A small self-supervised image encoder, trained from scratch: soap at rate 0.0017.
Rows from block 2, named by matrix and row number. Rows with one number belong to one channel. Each number is 128 + 24 x the weight over its row's rms, rounded and kept within 0 to 255. All counts start at 0. Numbers have three digits each. After the name is the row's rms in percent of the matrix's.
# convs0: first 3x3 conv (model.blocks.2.convs.0.weight, 96x96x3x3, standardized in use), inputs 36-41, a 3x3 kernel for each
# convs1: second 3x3 conv (model.blocks.2.convs.1.weight, 96x96x3x3, standardized in use, transposed), outputs 36-41, a 3x3 kernel for each
convs0.0 102:139144127154165090114141113141127108119141116214154094154099155092160128147085168138112089161125129180120136132110134133132160153129155084129118110124143149115116
convs0.1 083:101087131136125124152114143146177138163147142124133136138132132128148130117114110130119127123141158143122138082105141107125149113151099161137131096143107132125104
convs0.2 097:157133106118130125132088129119136111147125130141131112116138137106141190123177135125133146146134135136152136156141139145133119140152122156132102149108109123133132
convs0.3 097:155129116164127115138132144104156139122115158135117085114126137105119140159117147092151098140146114135129150149132133131125097096093118154151140122133147126111122
convs0.4 144:121145130140146112140108149107142153138145081125107126127103140107139104133155132123178141156121157124117110126111126144139135119167110142154106132119118107130140
convs0.5 097:121106130102153124083125122140169070197161124166101150097145153166137173119150110152150131158115126133076137166119138171120113168161096131118170115126138099114126
convs0.6 103:184107116156130137149113148114110121146102128183165112124137120108156080101116153115150128166104147129190129081092134131099145153110090117143127123105151123108092
convs0.7 106:136164154146117166108084157150106039154122085137132130072153147142192177145091063131192182117148072095113117137186137124099129137102141131173091104159172148138166
convs0.8 089:142156151136101142122139110132139118107102155126134156085116126106095120134154133167101089156119114137148106110145127141187153162150161167133141099168169114144155
convs0.9 099:102107117106097101114137157122097110096082111122163137118113120128079090108137114137139177117114140108146153097114164180163153155107131153064078101100123123115095
convs0.10 084:133118101135160162154112155114115093161137132173120132095100124116095125139155129125117142128087132120147121111122133114139120131152162112124141128115101149133135
convs0.11 098:128129112093135101085106096116123103137112097151140133147097114108101114129107155137173107109107157089136136198162159083153119129118128133154107115145123126146102
convs0.12 093:148136095125142110188120125141127133162072173139131125096087135093100134142104122090158154123141104118127151139142142129110124106101117116140121130139130134135113
convs0.13 098:139155135178182113175179129130145122123111125141139150111108126142110081140122109100077103124017082110072105106129164101137112117135137127089146080104115132076110
convs0.14 103:103055127132123087095132119098129155131126118154128132132154104139112108116135136108106144132145103122108142145094141116114119085111140131121134097116156100162103
convs0.15 101:157090128155158133142187171116111146111129141113161092127141127108167178118092144115116123155101102147125091141121090142129096112118128104121145163098126165134085
convs0.16 077:105147156138151130191135107116136136153148109167211119142121133151148102118119139136167129150128118119120130093111163148112141157162143157146145152151145090136110
convs0.17 095:129130137184135151164116099156169115154144121159141141113134139122105112129118108125177126124158156106162146121128105142154136137119096157148108125127155100127112
convs0.18 084:148155119144175106124116156134105131094119135143145111041154108094108119133072099148151152115097120120138129123110137151119122122151108101131123120150156097117134
convs0.19 105:146120140091121148118154102096113135102163144133143122116147146111132107185142118095165112153170118125147127090134125114156122120114136118137120150161099113168071
convs0.20 097:105138113141158129086144120151101145145147129119134094099129099138127135130151081122155133127190149118150149157153137147125089127113111120106101118138136132150143
convs0.21 106:144118108160123131138145125132164139136120129174099120115063132182137113107196150126160123108101118170088138135133086152144113142128125149117128124125147119111103
convs0.22 097:123109147102068141128114169106110138084133103112101125161121111123123104133088129148148109120163122135169122158153091122130141123145121100143142126143099152113137
convs0.23 109:090122161106139116165165127144095145158091098096184139119090096165154097168132149127127115121120095102147115090147154120121141147135127145150111133160147154144085
convs0.24 086:142139171127121116147113144109141155117146152109095114142139134158118137145172105128106114107131111165143121148099148084135106102102133186162146151156129147167139
convs0.25 089:132097132122100093123121119099136154116127146135136143107149165110161122104105117123098080151103098110117147135114116112133144140139155142147129121150117114164127
convs0.26 102:114109116098101121128088146102129117110108092113096147126120117125125100134114163116125118097181141118149130118091133136139162118123147100155146130160128130103097
convs0.27 101:125144143133123132122139122107118120126150120127139115082165087230096188174145170153120121143136165113136096112169154117116130114117129147125080134111103117176147
convs0.28 102:127185123166126103171162120136129123146124133120145120090086100124177165157140101154115118141139119126158118134096097092137158172168165120137109126110141140121109
convs0.29 139:125102086147141132130127109143141131109101132121099124119108152119112107118165144149151124110124145139148101137147108148142125101148138137121119110161149130093125
convs0.30 097:106153113149114120152098116125137122081121133153094107141133140109101132106121105132094103138111105130122117139108142153167165095121139093118122147137149125102072
convs0.31 101:102163125119149105119153106078128099095099123136140127138156130121171122129101111163094086178119115140113062169113129132129131171113120176113139113133126144147124
convs0.32 089:121111126116124124097118145142144127130133129134138145121150143149085119137096111146131109119112128127130153173146100140094097132125132131101108160114101106137075
convs0.33 099:092122085125142127114164142113145128123134078090101127139141159157101109156135115127132132126113145144093107111147118135132142127141119142141141138139153136145119
convs0.34 097:126124130110130146172086122126148088097128123184092140111133101092130106123122112168177137135155174121077158158116129170146123103135127159154091118135110128092096
convs0.35 106:119123141136132123175123113125165164143142163156148137124122146097183146151133154118184145122134128188131145135149142100152115131118112094124136115160107116126101
convs0.36 089:144100124164121126089134130161134137106132139165114113139118107143124095141152132144125097133141136158145136159092120108102156174134155144146129155136121112120128
convs0.37 082:129107145125107168153086146096079126098120213142108173120094125113110082112112143119169108126126161147132163148133130091113105077118102158184172150173144116133083
convs0.38 090:118091117138091135124136110126129108114141125137129140119088133136088124155143163103155120097113099104148155103136103108127137084102116157162161128160160155136128
convs0.39 098:141130111135158154131129095132143167130135135132127115083090122179149143151128116120147106085129152127142133079158081159161088135147134129141145136199148111128160
convs0.40 097:152123131101128147121121178119093096110121118127133139117137152126109143159161152104113094077136084123142148137115184135107112107173189138122132127171112148129149
convs0.41 095:132143144123173097103110134092158156115185159117095088168112076119104136120128159108144149133121114152153112136105113118166167136153119161155123177125141156149134
convs0.42 079:133135117116136119083140086102136148100131150121128099135139145099141118101109117143156153174110153180171130115144133182122117117126134106100104114132125129133154
convs0.43 105:149130125156118119115154117100130143077101128109151129147140114111142130136147098126120125134102100110117127114118072181151148121090103115102156115156167107111134
convs0.44 085:136128107197135071160152143101100130109142157162139200112126110112151124160164157140116125163144116130129132152156216183147131164127103090112115076079114102073118
convs0.45 089:137142151138147170144157158132102137105064127117135109116148131122171127128094112140117123138163192152107094133114110103092101128121098128116174147111129119099122
convs0.46 088:152101098147117121135128132110125086109131123121113102107126101124102093096112099143139143122116117118144170132132112152167141142136149096089118080126135132099121
convs0.47 100:125121150130126122169154132114159139142147189127135162133087177124133152126109181115118161102152145103148128164136134195123152101148107103096097119100122132142129
convs0.48 102:115106154139139114140125113159149117101137109140123139142195133140131180095084090138108094114110092144155187145142157138176156121119112141125144141150158135123129
convs0.49 073:121150107119166111113139109136154101153163163114161170157093143187176143114186140128151147153142141162129100145112079151111124146122110094098119082101122132109112
convs0.50 150:140128150113110122128141133104125112134104138157152136123152121122112121142118126124125127154140102108106145160162145137115103121114142097120127130089115107149129
convs0.51 095:155103111130110089149070086123128099163153123141163117150136106155151138128124109120126129152155134134106136148119118125144118145106121159088132122102138127113115
convs0.52 091:123118163107166148121137096102142111112135130138082126111115131104149121133122124152112092110115121145110124127112151124165145156154120119150082105107096104113121
convs0.53 115:161123105093144131115115115132155143135156164112134137155122116154164133148135142156129105103146185124136107146094138160185101091137174112131137128127139138106145
convs0.54 096:105139135139134174131148127133093118078133154102153166118128182149174120162097065126153103129107154126155122089120122149106162128117117130113132111164136144106116
convs0.55 081:154140123133126139144162089122151103154132122152108111129140103135164112107109102142130140121117127121121146100119143086112127109125137096144103100127097106108117
convs0.56 100:105140108123112124156134139142103138143168117111115119144158073127135156114158132124150145107168128180129116143081058129076109130169147120113097187137094137125154
convs0.57 088:126116150124117133142145124123133149127130132151165132150132136113147109167165140125123143088121118150152130154125135151121127128160141134137128147135119142108145
convs0.58 097:164130062114110146128125120139114111107120119138093119114107153138195144138148088146155157123169145150119092123098142150159106127131136121110147113120136113105105
convs0.59 100:149154140177109146124087092151146142152122180126126144141082144112143109104153158122159166126157129133120123104117099205131105147189179158138132138097122135125146
convs0.60 095:137157169110137154151151130097105155076115165115129138140106161112101131124123117119110118129093120094129165105163155159156139148110163132134131155094150111127111
convs0.61 104:117141140118145143139131132133101136163132132152171105077119110152146122102102134123129125129165110101091085112159103109095098150127152114121123154099091117120124
convs0.62 089:105104100158137135127131129111084167163145142143159153122122148130140114151148134112172170129150222097098123124095137120083105129094133115107091131143118128125106
convs0.63 111:133136143142143145143121131100098141124140120107143132112124140109073118121084134140158113093086136116124106171155117145123128172145117115082107096108124099114101
convs0.64 098:114118115129144151133151130122155154120084119100112137129128127118115114111134142133173143142137167137111139156206131141120145146073096124106126111103152102099113
convs0.65 114:133166137137156151153129129124116107160112095113133112149132126151161172084150151074107160110127103136179137097130119141107096097141113137111113123131105172126098
convs0.66 081:152116131084132143085096133117115116136130105130109167127155123141116146155160110130118109149115123150136138145130159136180191110149148147158108112105120099124101
convs0.67 109:104152117139136125128121131157130113162142113132146118138142112167131125114120147122145113121133117122132172095128135134151172113109117154093130143123105133127104
convs0.68 088:075136153152125130113109151146141101153134140146148147158104142097135162104150134123137092103157124095162168131181131147209144131175101131141156098162167105114126
convs0.69 101:113128107097154131113136128133119122147154120161150131145140144136093113129151145137136129139146129119127160163126147164148140162130143125129149133095135092131086
convs0.70 107:164152120134153122147134113069159156112174123164148114161104113094116115111132124152150065125107136146111136156147162116144113130131106126154157129135138159104125
convs0.71 094:122088097123178103138126160097122127140123141157100128108086124097118116111079095070149162119077109159137118140120125106136094093142175099106103098160126127173086
convs0.72 117:150150156112148127135094098123096124124100093168137152134097131146137133085129127149126132111137119158153117140152122106109137118103111136131141085108097152138133
convs0.73 095:178155133144139136139150154098116146107090117114194155143118137102105103116149143128101136152152127128139152122128135131123114175104128118141150106109108119110125
convs0.74 099:113143136150166099148178139101150128134145134165147130094093144130122164058138190149135125110131168146131135105142112106098113109115114156139100137125132132150134
convs0.75 087:129121125131126117114091126146122090112119121156156139135159108149108140100103180101121100095099135144118102127134137128140114134141107144143127096127099147111154
convs0.76 092:147146128171150119187140130128131157132158157093099161131108128150116113157153106131096113161108096103133129106086093089132189160162142159142134152154109116135140
convs0.77 094:118125149097081113142105111139145139169158139109107109097158091136126105195144110137106168121143136117132128131163116132144135117118116108131153133145141106105123
convs0.78 127:138124132099153110145113147137110130138164131096169149132146094132164132137096148153113155116151128115116133153087142171112081154147099094126126113096142123107114
convs0.79 091:119117109122132124145116103132146136122110147127136118102143139112105142110107144151098083115105149122131133155128132142163184130144149149126129084147143141099078
convs0.80 097:110125096146149128086132112105089106100104160106089112158118132093127109107133138128122124123109087119182134147118136149074094106148164100122140123139152149108108
convs0.81 094:142132133167121118111134105106126123096170125126152114123123140133103143176164082087122130081163084102131135120122129121081119111045159142121140154136122085113111
convs0.82 098:122126163111130126102151118121080118128112142093143162072102124101134067124142080156127134151188155127141129130135105150159113155083105092085103117123107108120105
convs0.83 106:127133133164140096136134115117127120093113122136130136143107154144127111079185143137145147114110159149107115109124106147119049125116126095152153079165141169131150
convs0.84 116:110176128122123149121095122131133117131162111108142140121127125128110159128100137139176073137155144088112108147118117124157096131129130123073139144125108149154118
convs0.85 103:176128124161128139130165104111140121139116135099129130126104115156099157094116105112130106147121132146113095115107139109135111152159139127153113134111158145135127
convs0.86 087:162124174138124104165090115132144134158136136110137117129192137149151143202154144101156146115141147094125159142127131129124135094140127119112109123127152114108133
convs0.87 125:116134115132147105137149096101110132151132148119117158135119103127137105122147090128129153160133099127158098117122148158130137135103145097103134120138123094099101
convs0.88 081:127096101082089103080096110154127124103111172140170152102145180166157133106126165133151135150171111121161121155122124138130181128145128134149133120132133155154173
convs0.89 098:131127137145119129162137085141139144160136118174107162144074170121070116106089119083140134119101128125124095093121166116143103142140134116127103087118151127119106
convs0.90 086:129135103135106120128118104152128134195160162129154120177172150120173114125132157139117135144104128096099122150103127109124156121113157101062136104077149102137107
convs0.91 081:098117078089079130089096124114126131125161120114101151164068188156102095127122134111177133162140137119115117111136159164118132160120109106113097161143127136151156
convs0.92 113:114118154133159156162107141138156127164133109128151133119144143162161106143154096131125086119157107157147089156091125148111143142134127129107100127107146149102138
convs0.93 098:122133085132121133085151089152105100121169095158166158112112095156122145117104125103166129143141138156129096076140141151162153168150107119117147136149077117112123
convs0.94 147:120153110149124125144115151111138141116142119146108107110147113113141128124118123105196089131178104155102159148106146123143103116156125107093134131129097133140118
convs0.95 125:126093139116113125086149122129125151162090179139106146112122154152082141150111096157101123138098162129120126103164121101143117117120164149140139122132118111132115
convs1.0 098:120148134134114084160108090157125084124108124122156102134177113178156136124162092119137086164128132142171119134153143125139157120085135097161107147132160177155174
convs1.1 097:158125129106134150097140133125148121152133138160129154127098149124124112107119129113094116119087107063083121152135146139129115115142169119121130121081133163118141
convs1.2 099:091098105116083137144107126117137152125123131153128144134179134102176178102136154153162156131118117139123093179139134128128120142143142137137170137128143137147101
convs1.3 108:103082120123111081136089111134119144085107077092085088106128154154121111154141092125115100128072083118107134156138086114118096140137141105110114080114115125090129
convs1.4 113:126150120094158129150112149135130129117133107130132146140125129131114086137146133144150137097132127107107086159094123130131161138180123135120106123115119089098117
convs1.5 099:131157148167141160131173178104133145181162122178122094143097114138170131168174118086119072100100072131116141141115128131201174114150127122150132153169143148173115
convs1.6 107:158165102133122133127168141125131087147139112120155136119165176154158173132121143107104094137167121137121144126102114135143133130130118116125105089110117160081128
convs1.7 097:093129126130145107171139112106151145102089090093063084152140090147065138118104152145164126171152160124117151164165115145161115099128146116158139125164152135125140
convs1.8 089:144088083107099087131145120071110117122184107167124133100105107135136137127107156071110147108130150112100088092142117141090152118153185130132143112109143120124110
convs1.9 098:110124137141134107144115136120129148157176167098146136163118155134136121123136123101169156114162145103142143156136107123058082103138107130109105137150160113160130
convs1.10 091:109132121116129169120093121145129089115104076116135123123094102120119141124149122110119136115137079098064104100152147150132118151110111143124135112148087150129146
convs1.11 095:162150132154135121128128128146120129119136119111074157095147142161127150098130106169144093186210137176157172148139177136156112099130084178133116129149131133154142
convs1.12 096:137141100147117103122137117143175151131154096177109139094169079155148161093138101137130127130113173133123120137151145083099061091141108134153142163176159170129136
convs1.13 097:128091098109065125102127076146086091117138082142119119125132134170165103119155130132123133155195092134159104168180146128122124055162104145164153168176161141156123
convs1.14 105:106131137098104121081123077133145118149140117122154129143169106114143150162124156150142137155093108150171122156164140128153132107118158100122135135136135141169120
convs1.15 100:114142151155088156137134119154095123130164097138103118122139125151139192133158152134157163134110178136107148121131147124158162090092149125124135121125124111088131
convs1.16 082:115104091153104114174106125159043089167100115152119091137146141131086106108121121121137121129112085152143119143106139144111100127126118137127137147140126153162130
convs1.17 105:144140100169135109163116119105124118096143144105100132114129077176117090139095135144144145148132143136153163135151120129138107152145145096117119087118116152096136
convs1.18 099:136156120124111089133128143103144168116112148127137091078117128079139139115104169134116109117106139138132119118094150103108115126100101174145140145155098140147149
convs1.19 107:126106161134139136148132101138137128095108151111109148126149151144105124116085062107100110112102139137078130106092142134153161156178174140118119123143107109104105
convs1.20 098:158129147147131104089139104180105148115102111116137102150130163124159121132089156141108083098140144111121145130093096117122130116052137130123136122162142121140168
convs1.21 101:146118111136147141116164131099119090155132115123140130100106144164179100125138140082154069127145153119131176180126095119143123127123135113083152106116138159147121
convs1.22 101:124132135118157110127113077127159150163143143164151092141135112152123125092143121119096130136132109114112105136145144164169142168106121086119130122135130137142146
convs1.23 101:137141151156110159095098086096076178119151116076173143084138149187098121121122135136108184138173132094141105129135136148139143100085134162124120140121127114134124
convs1.24 100:090127150108114149107146120165141122096158140070116152109126167102146120078081080119118101101132144119140120137134096135128134170169123115090095149141142126109131
convs1.25 103:126122129128118134135070119101110109143172161137135155130130126106041131085099166113083128098095113106116167076105142094091110155118134109137109135115100128099108
convs1.26 099:141107111157174111146188099093123143153142152151147111119164153126155182133134139135127141103101172142163149142161125161149094151147133145127117147131161137109146
convs1.27 090:107132104121143152132128149112146132150136105140094087078165094123162064190112145122107165062108101112128085157139145116156110088077103136135124138149121120150137
convs1.28 099:098141096113110102106101158150126128193153131125113141169137104106123176148163115095145115119104112124077111129138084126110146126131122097152112156153134117138078
convs1.29 111:141174128110136127126131179134110088085126117095104082127106097135175141109136148144154150118175144144117141134131133120108102146155135136156137120128148127141118
convs1.30 108:111107081132109151153131108105130108096132134149116109180125143087105131124096104170147121149122153092126132111125120094123130112121108127097115117126139147136162
convs1.31 101:084121120111146149137153164127082094091168159129156166140149150179137148126128123171111129169112106141136119168142107103134056098122113133123117134115134103135124
convs1.32 103:154130155140126101121114124132118156122153119151152122142152103144158162101116145119094083123101078118097123147148098110123100092088124163120132154120135161123101
convs1.33 101:149136117141107131135131127140158149182124123139093131153111094124139160103147115101152078122129124128155160132143120083134096116086144149137133134120106159114126
convs1.34 095:101170114119142124124146124106136080123117134126106133112140185107143186121107111102168108066138144125115096169129138168145111116091091105165173146147140121146159
convs1.35 105:112124123123141134159136113111151140142113105117128109102146085115130146152151129146142117146161131113102122099154106133143132116111095116151121156127129115126133
convs1.36 092:141120163119146148126125143111142058150109117113109104174104111155119082129093115123157162125151162150116131138104085079089121105076088134153153136155160133107109
convs1.37 092:126181143147155118120192147119152161136158143153177119095097138154122128123130142125097136138133091121125101160137112160096127159124141112168149135154160147153143
convs1.38 094:132088146096148093113178152114091069112116099143122115097099122111186108079166145149111149151110098130108125151134134106145159143157195078106149093094164091092124
convs1.39 097:143117151121130170141126166152104113122115139105179128163111108167185088125176159156132128108102104099107106104119119156103043131133099141138138139128131158115152
convs1.40 100:163187150128133153134146153138200165135180188177186136072097144110134109118082112149104095138115132130114135111106131174135109115094119100133134140120172116113112
convs1.41 104:133132106137115105158134137100109153137096136108170173114102129110116133179143101191144121119128136103118138177109065100143160101142155116110140142116140128120103
convs1.42 089:102090071118115104093123136167132150125181176120175178118113123115089074136104119144151102159149107100128103118149145117187087135143131113120124115139131126123109
convs1.43 101:119133145103109095103102129153114112155117134135123120155153119146181125156127124112099164131142129120133079148133137174121115206128134114122132107098125129145079
convs1.44 095:158146104135100090142102060124132099087100126158130130119122167126140130122158123090104122098090088077135089133146117114176119149103082098166181111101131100121128
convs1.45 095:121123095149121177148157085119084111113137101119127063127161142162129157106102156137124148121109104122137116104047101072086119093091082105121123132092122106081084
convs1.46 091:141152141155150160149159157178143181144184153140149157142140153148100109145088133153138119135117104132127097150183145090071087113160130116130109120122103165178151
convs1.47 097:092110133088138099144147084114147136098200170151107184103137137123158151123161125116101100141139135147159133134154161122161126143117093133104113160182120114143131
convs1.48 096:130135084104069088069133100141084122097133140099095135100139181138148147124058104132117096183148109123127137138182188103112148148104119134144174123122086124133150
convs1.49 096:134119102126115114152109119134107119089128095117093095115093122145149105161178067135164111112139135113136118117096134119144130177165160088125111096107116091101114
convs1.50 117:125114123125153163141129140154111114111117119119114153110116098107101084091098122114166147187149123120147140134143153138157071139097077119128159137126143126117116
convs1.51 090:173129115184113144166115142155093133139139114143106135162165124133142113202114135144116167116114146140111159098147135110160150117172162122115159111081134107111105
convs1.52 095:124120136118106162099132156104082096107156145095153148139078105113092136124113094112126150129141151158145128161141107131156124131128105133134139132124151154132128
convs1.53 109:134171146116118115127117154157147200129192140117132126098094110153090148146149108149128166154162129097117109117154136157093121133136147092152142135112152126123114
convs1.54 093:099146127148145116172168110090112111158179160128180186133123135168134122097122128110157159090132135171134102173124131140123139153140169140136146123122161113144164
convs1.55 090:158092131105090094074076074193134143118119124165176161127114110170067105156146143172155113161119098131100092122093118159126124141135148112100099110147115140135129
convs1.56 100:123157103137142097119133162097137109134098102137164126149117150080120142140086150155128128119111152137108130136117093145105122116136134108154159103120158107107115
convs1.57 100:132096176123121088118133132152103093139130109150163165058076082147120121151133148119089093115110117105112111131123114125114114126119078106112096136111092110158132
convs1.58 104:165134118124136133160113111129117117121075113142105055141104084133102128112133125172141112124144144118115105117133137132078101087137097088118101152105128120120113
convs1.59 099:132144109148138086130118079096092176100106091121142101097094085130105094143122065150126170114117136094080147087143119140158113135108161101101128167080097133101096
convs1.60 101:110128159118111152132148118112120133140113113079100122114102142086073138094150094129145183125168145114114163128124108131125131129171168141125104108138076115128094
convs1.61 100:119127130109100138121122115112109103100130120133148091132136103112106103142139145136148151114076148114082116145122138140152142095094132120107105081076068113085075
convs1.62 098:095157163083153152111155165065114140137171129144115124104068119127134149142127104115117160123108088107115128100056107134095154108145159164136134133145093099103105
convs1.63 105:095111110088143104093110170155123108144113126137162102106124124105147105118098148144106151172193132150210163112136145112156131109144112184110088140124126139147131
convs1.64 098:086113147097104097147084112116112106114134113136103139125135139131102119087079111128144160100131114108092086136198094123135123160133157145149115100106118130169116
convs1.65 102:150148135126100128125126104125124157155153114148118128103083145130077111105095095135111088123124151119134139081124172157153111126170192117135130155123113107124119
convs1.66 096:115144127100139144152147105118167131109118129133153113101103107094127116118150152135156139127140143125161159177171107174160148152141131128123129104108158103078141
convs1.67 110:144117101130138123132137139129109189132110098126122095139141145102078111104073130121169152125127106133066116105132107076086082102121104131115125129096135140147133
convs1.68 096:095132111091111135084120177118145141148128132131114105157138120126186113160161086175105167173117144155132113154131137091114104096104115134148170113100138065086134
convs1.69 107:113091115111105152135146108133131111153132154123101108095067146135126120116133121138186097124151144090139127121116093123128117166126117132134134122109163104138142
convs1.70 108:097162157162181158144175190171159111157159164130120159131099082141155096150111119138144104131105136125128131162123135092126147093101107106113122111140141096116124
convs1.71 097:098075130125112155115155170143126132109144117128127114128130118137114105133150122135142078138174143117144167162108153144108141085105090160158168118123166086108151
convs1.72 110:150133099140117144094096147161104124108128121096122111118139162126106168106115101129147131136159139104125116119136113118126133119087095125137102131124104127146145
convs1.73 097:120131114152141149154154124126110121128136133136154164147123170139131083149148097137153143114124121120128151133131133105156104113171143063137141101106150101164141
convs1.74 098:122163134114104153103110154153115107151116125174182144095153177142135108110160129137165111125152150164186149204135161148163153121143149119123112094149089096143102
convs1.75 092:122125102120121091093139130152098108116139157120093157106110128144155096153108092121093111086121128068121104113130108122113102163115115103099102139108113110106109
convs1.76 097:126125117137124124173123163135146151151116137111158145143110142087152141130169156125112135094140096091132131132142072090158131125172126144143159127139163106113065
convs1.77 103:138126135136162163106186152123143110143121119181148116148143146135126153147119106111142135129148152149152113107105135127163128120162122157122115145108071113100099
convs1.78 110:130158148130143141152133106103136138160128116134125124137172144190134161175154141144128131127133160130143168138145160134142128126164126111156143122151161117179140
convs1.79 101:121132127100146127148153126142115143122139159135123147088175166084133138128103103138141138105146108105110095130104098136122083130118152132132131093160148111125166
convs1.80 095:104115140121160163147135131138131151102113142136145148105096166146146108096113049137116106131163133102124141122097154116180108092151128154165100119140103117144131
convs1.81 101:176147121154135072131127099126125115139153170138161154126133114103154156144154163140103104128090114137134123144164083142089098139118077099119157122127108075121115
convs1.82 101:119142145104131130161136142136099139112144139169167134112155127120167155108150097136114098118114091144168091153166161185142156127111113121154116140159123119160144
convs1.83 103:131102092122091124084140145145136146133170141146144092123102144136154081117146125129113128110144146121119107102091116163111108133112070116141120159131152122122131
convs1.84 110:157130158131150131134080119114123139141115153148130109110116138105160115143133128129136131112118133137131136123117148167111167107122158137132076136126111121139137
convs1.85 095:181115165078117140140129136146140142095146116111079118139129114068134145098119121097127129095102081091124100131107138143122182094143148111155134090190131104152139
convs1.86 098:127197137164184146146157144163171115145158121147126131139156141134168148120096159133159132160174165139154139121130132117163187129132143135142127140142128168133100
convs1.87 107:147130126158130127154101097118125134111131117132130130114123137173162118155123147125113117123105113129100109065152134133104115116141167146149136133144154128119118
convs1.88 096:132106134116135139136111117108123160127132115109102136120104155128119156125135126152108141157107149148135147148143139120118156165157158114124148133124133132124142
convs1.89 100:155163128158131161131111108132129160127118098125124118121141151128168145112141139159155131162172162111140173124148111151096121106128156128136101113130127146103125
convs1.90 096:101136138112152122140106110171115126120131101127124133057146137111115145107138137157153148151150144113131136129120124129122142110136132127123115107174115146128126
convs1.91 092:144106144101138085122114080124110098157114111133131119097134153153177138077174126107163106146155155140142149156102088123124133099163136143093129155124100154134123
convs1.92 112:092144083114076091114096118119131135118133152150111141115089086106106122101110166157136095136124133143123136147140078142148125134114137141143176130152146136142104
convs1.93 094:210121134138176125158177154065145092154142111174111107161107132144144105153167178121086140126154121173106155122152106135111136119129129118139150142133119118131163
convs1.94 114:182100132173127137179148116120098128130092118107105104111185153159165131148146132099170125114132109089097136148120107100119097132112122119155125166167164123133141
convs1.95 106:100139143194139089139136124136127127094114141122135154160122129109151124088107137111126119122136104129124078111109093154133095138135143119162136131147150133118136