config.yaml
dataset: "photos of arthropod specimens (BIOSCAN-5M)"
temperature: 0.3
target_momentum: 0.996
init: "kaiming_normal"
merge_dims: true
ema_decay: 0.99
steps: 12200
Rows from block 2 of a small self-supervised image encoder, named by matrix and row number. Rows with one number belong to one channel. Each number is 50 + 15 x the weight over its row's rms, rounded and kept within 0 to 99. All counts start at 0. After the name is the row's rms in percent of the matrix's.
After each channel's rows are labels from the 100 images, of 14976, where the channel reaches its highest value: "top examples" is what is common among them. Only what is clearly more common there than usual is listed. The data: photos of arthropod specimens (BIOSCAN-5M). In brackets: how many of the 100.
# convs0: first 3x3 conv (model.blocks.2.convs.0.weight, 96x96x3x3, standardized in use, each kernel summed), inputs 48-95
# convs1: second 3x3 conv (model.blocks.2.convs.1.weight, 96x96x3x3, standardized in use, transposed, each kernel summed), outputs 48-95

convs0.83 106:64 56 83 56 56 52 82 72 61 59 49 64 43 79 47 66 58 24 76 57 37 39 69 44 24 35 46 54 38 50 68 43 37 55 37 53 21 74 61 35 28 31 46 30 59 51 42 36
convs1.83 097:26 49 54 63 51 69 77 33 53 60 55 24 34 47 43 51 45 69 53 06 43 33 50 32 44 76 29 72 52 34 51 56 55 34 36 32 36 22 27 86 29 49 38 58 32 48 50 49
top examples: order Hymenoptera (60)

convs0.79 102:71 27 53 39 38 61 37 39 60 67 41 53 56 59 44 68 47 66 61 89 28 73 42 73 66 55 53 47 49 63 50 68 43 69 66 49 51 50 25 53 45 34 72 67 45 30 58 42
convs1.79 093:58 32 61 11 44 38 42 19 45 50 29 63 39 65 39 52 35 36 63 40 32 47 59 31 29 61 56 25 43 73 58 56 64 22 53 38 58 31 96 64 63 47 38 46 57 61 62 36
top examples: order Hymenoptera (46)

convs0.71 090:47 48 29 75 40 13 47 35 63 59 65 32 33 67 59 84 48 46 63 67 62 57 68 32 46 57 48 47 49 52 64 49 58 58 50 47 58 33 47 43 65 21 66 75 46 58 71 29
convs1.71 081:66 64 57 17 68 54 52 75 46 54 51 22 54 61 75 57 46 21 64 75 72 53 50 53 47 53 65 45 52 41 59 65 97 52 65 48 50 26 61 64 36 50 17 38 31 55 77 40
top examples: order Hymenoptera (69)

convs0.85 099:56 59 34 52 43 38 48 74 35 17 60 21 38 35 58 51 54 46 59 61 45 29 55 51 55 50 68 48 50 36 67 40 33 53 63 44 56 61 71 09 56 52 62 61 54 28 22 30
convs1.85 100:47 69 61 22 23 32 57 66 52 68 59 52 34 43 79 55 21 56 37 29 65 36 73 52 63 65 38 50 63 44 27 51 27 50 61 27 45 53 74 27 52 44 36 47 57 62 36 47
top examples: order Hymenoptera (41)

convs0.41 112:62 71 44 63 54 15 61 43 60 43 58 57 51 59 51 55 73 41 60 58 45 43 59 64 66 45 40 39 43 25 40 37 33 53 49 58 41 36 60 38 44 35 36 42 29 56 40 39
convs1.41 093:57 51 71 55 27 57 50 19 60 35 47 32 44 36 45 45 65 49 45 66 39 58 45 35 56 64 59 42 40 42 68 24 68 27 35 49 48 43 32 66 25 67 51 39 66 51 31 67
top examples: order Hymenoptera (64)

convs0.31 100:61 45 56 50 46 23 43 50 64 44 77 40 54 49 58 35 71 51 72 72 48 35 49 41 51 37 56 37 39 44 54 84 27 52 36 79 47 38 68 41 53 38 53 51 59 66 44 78
convs1.31 093:16 33 69 52 42 58 56 53 45 74 24 70 36 18 50 68 57 25 45 39 42 17 28 57 70 28 43 59 51 09 46 21 48 38 46 68 46 34 44 52 63 55 40 43 58 61 24 52
top examples: order Hymenoptera (55)

convs0.39 104:53 47 71 51 38 60 49 25 52 65 73 53 47 39 47 55 48 37 52 66 41 50 51 53 44 25 57 70 50 86 62 48 56 55 52 25 41 50 73 41 36 23 42 43 65 38 45 43
convs1.39 095:84 42 61 39 66 68 72 67 53 47 67 41 33 37 56 60 25 43 51 59 77 73 32 54 38 47 56 88 44 58 47 36 31 43 56 23 79 43 49 56 54 69 76 26 73 58 61 55
top examples: order Hymenoptera (48)

convs0.60 099:63 67 54 52 76 24 54 28 54 22 27 31 50 45 40 57 42 78 62 16 46 52 65 46 68 59 46 36 58 14 62 56 49 58 53 56 45 59 49 70 55 47 62 56 54 42 37 41
convs1.60 099:48 26 32 43 60 30 22 71 75 45 36 66 35 53 76 36 80 29 59 44 42 47 36 42 56 65 32 42 31 31 70 41 36 52 44 52 80 63 67 20 55 38 49 24 39 65 27 39
top examples: order Coleoptera (53)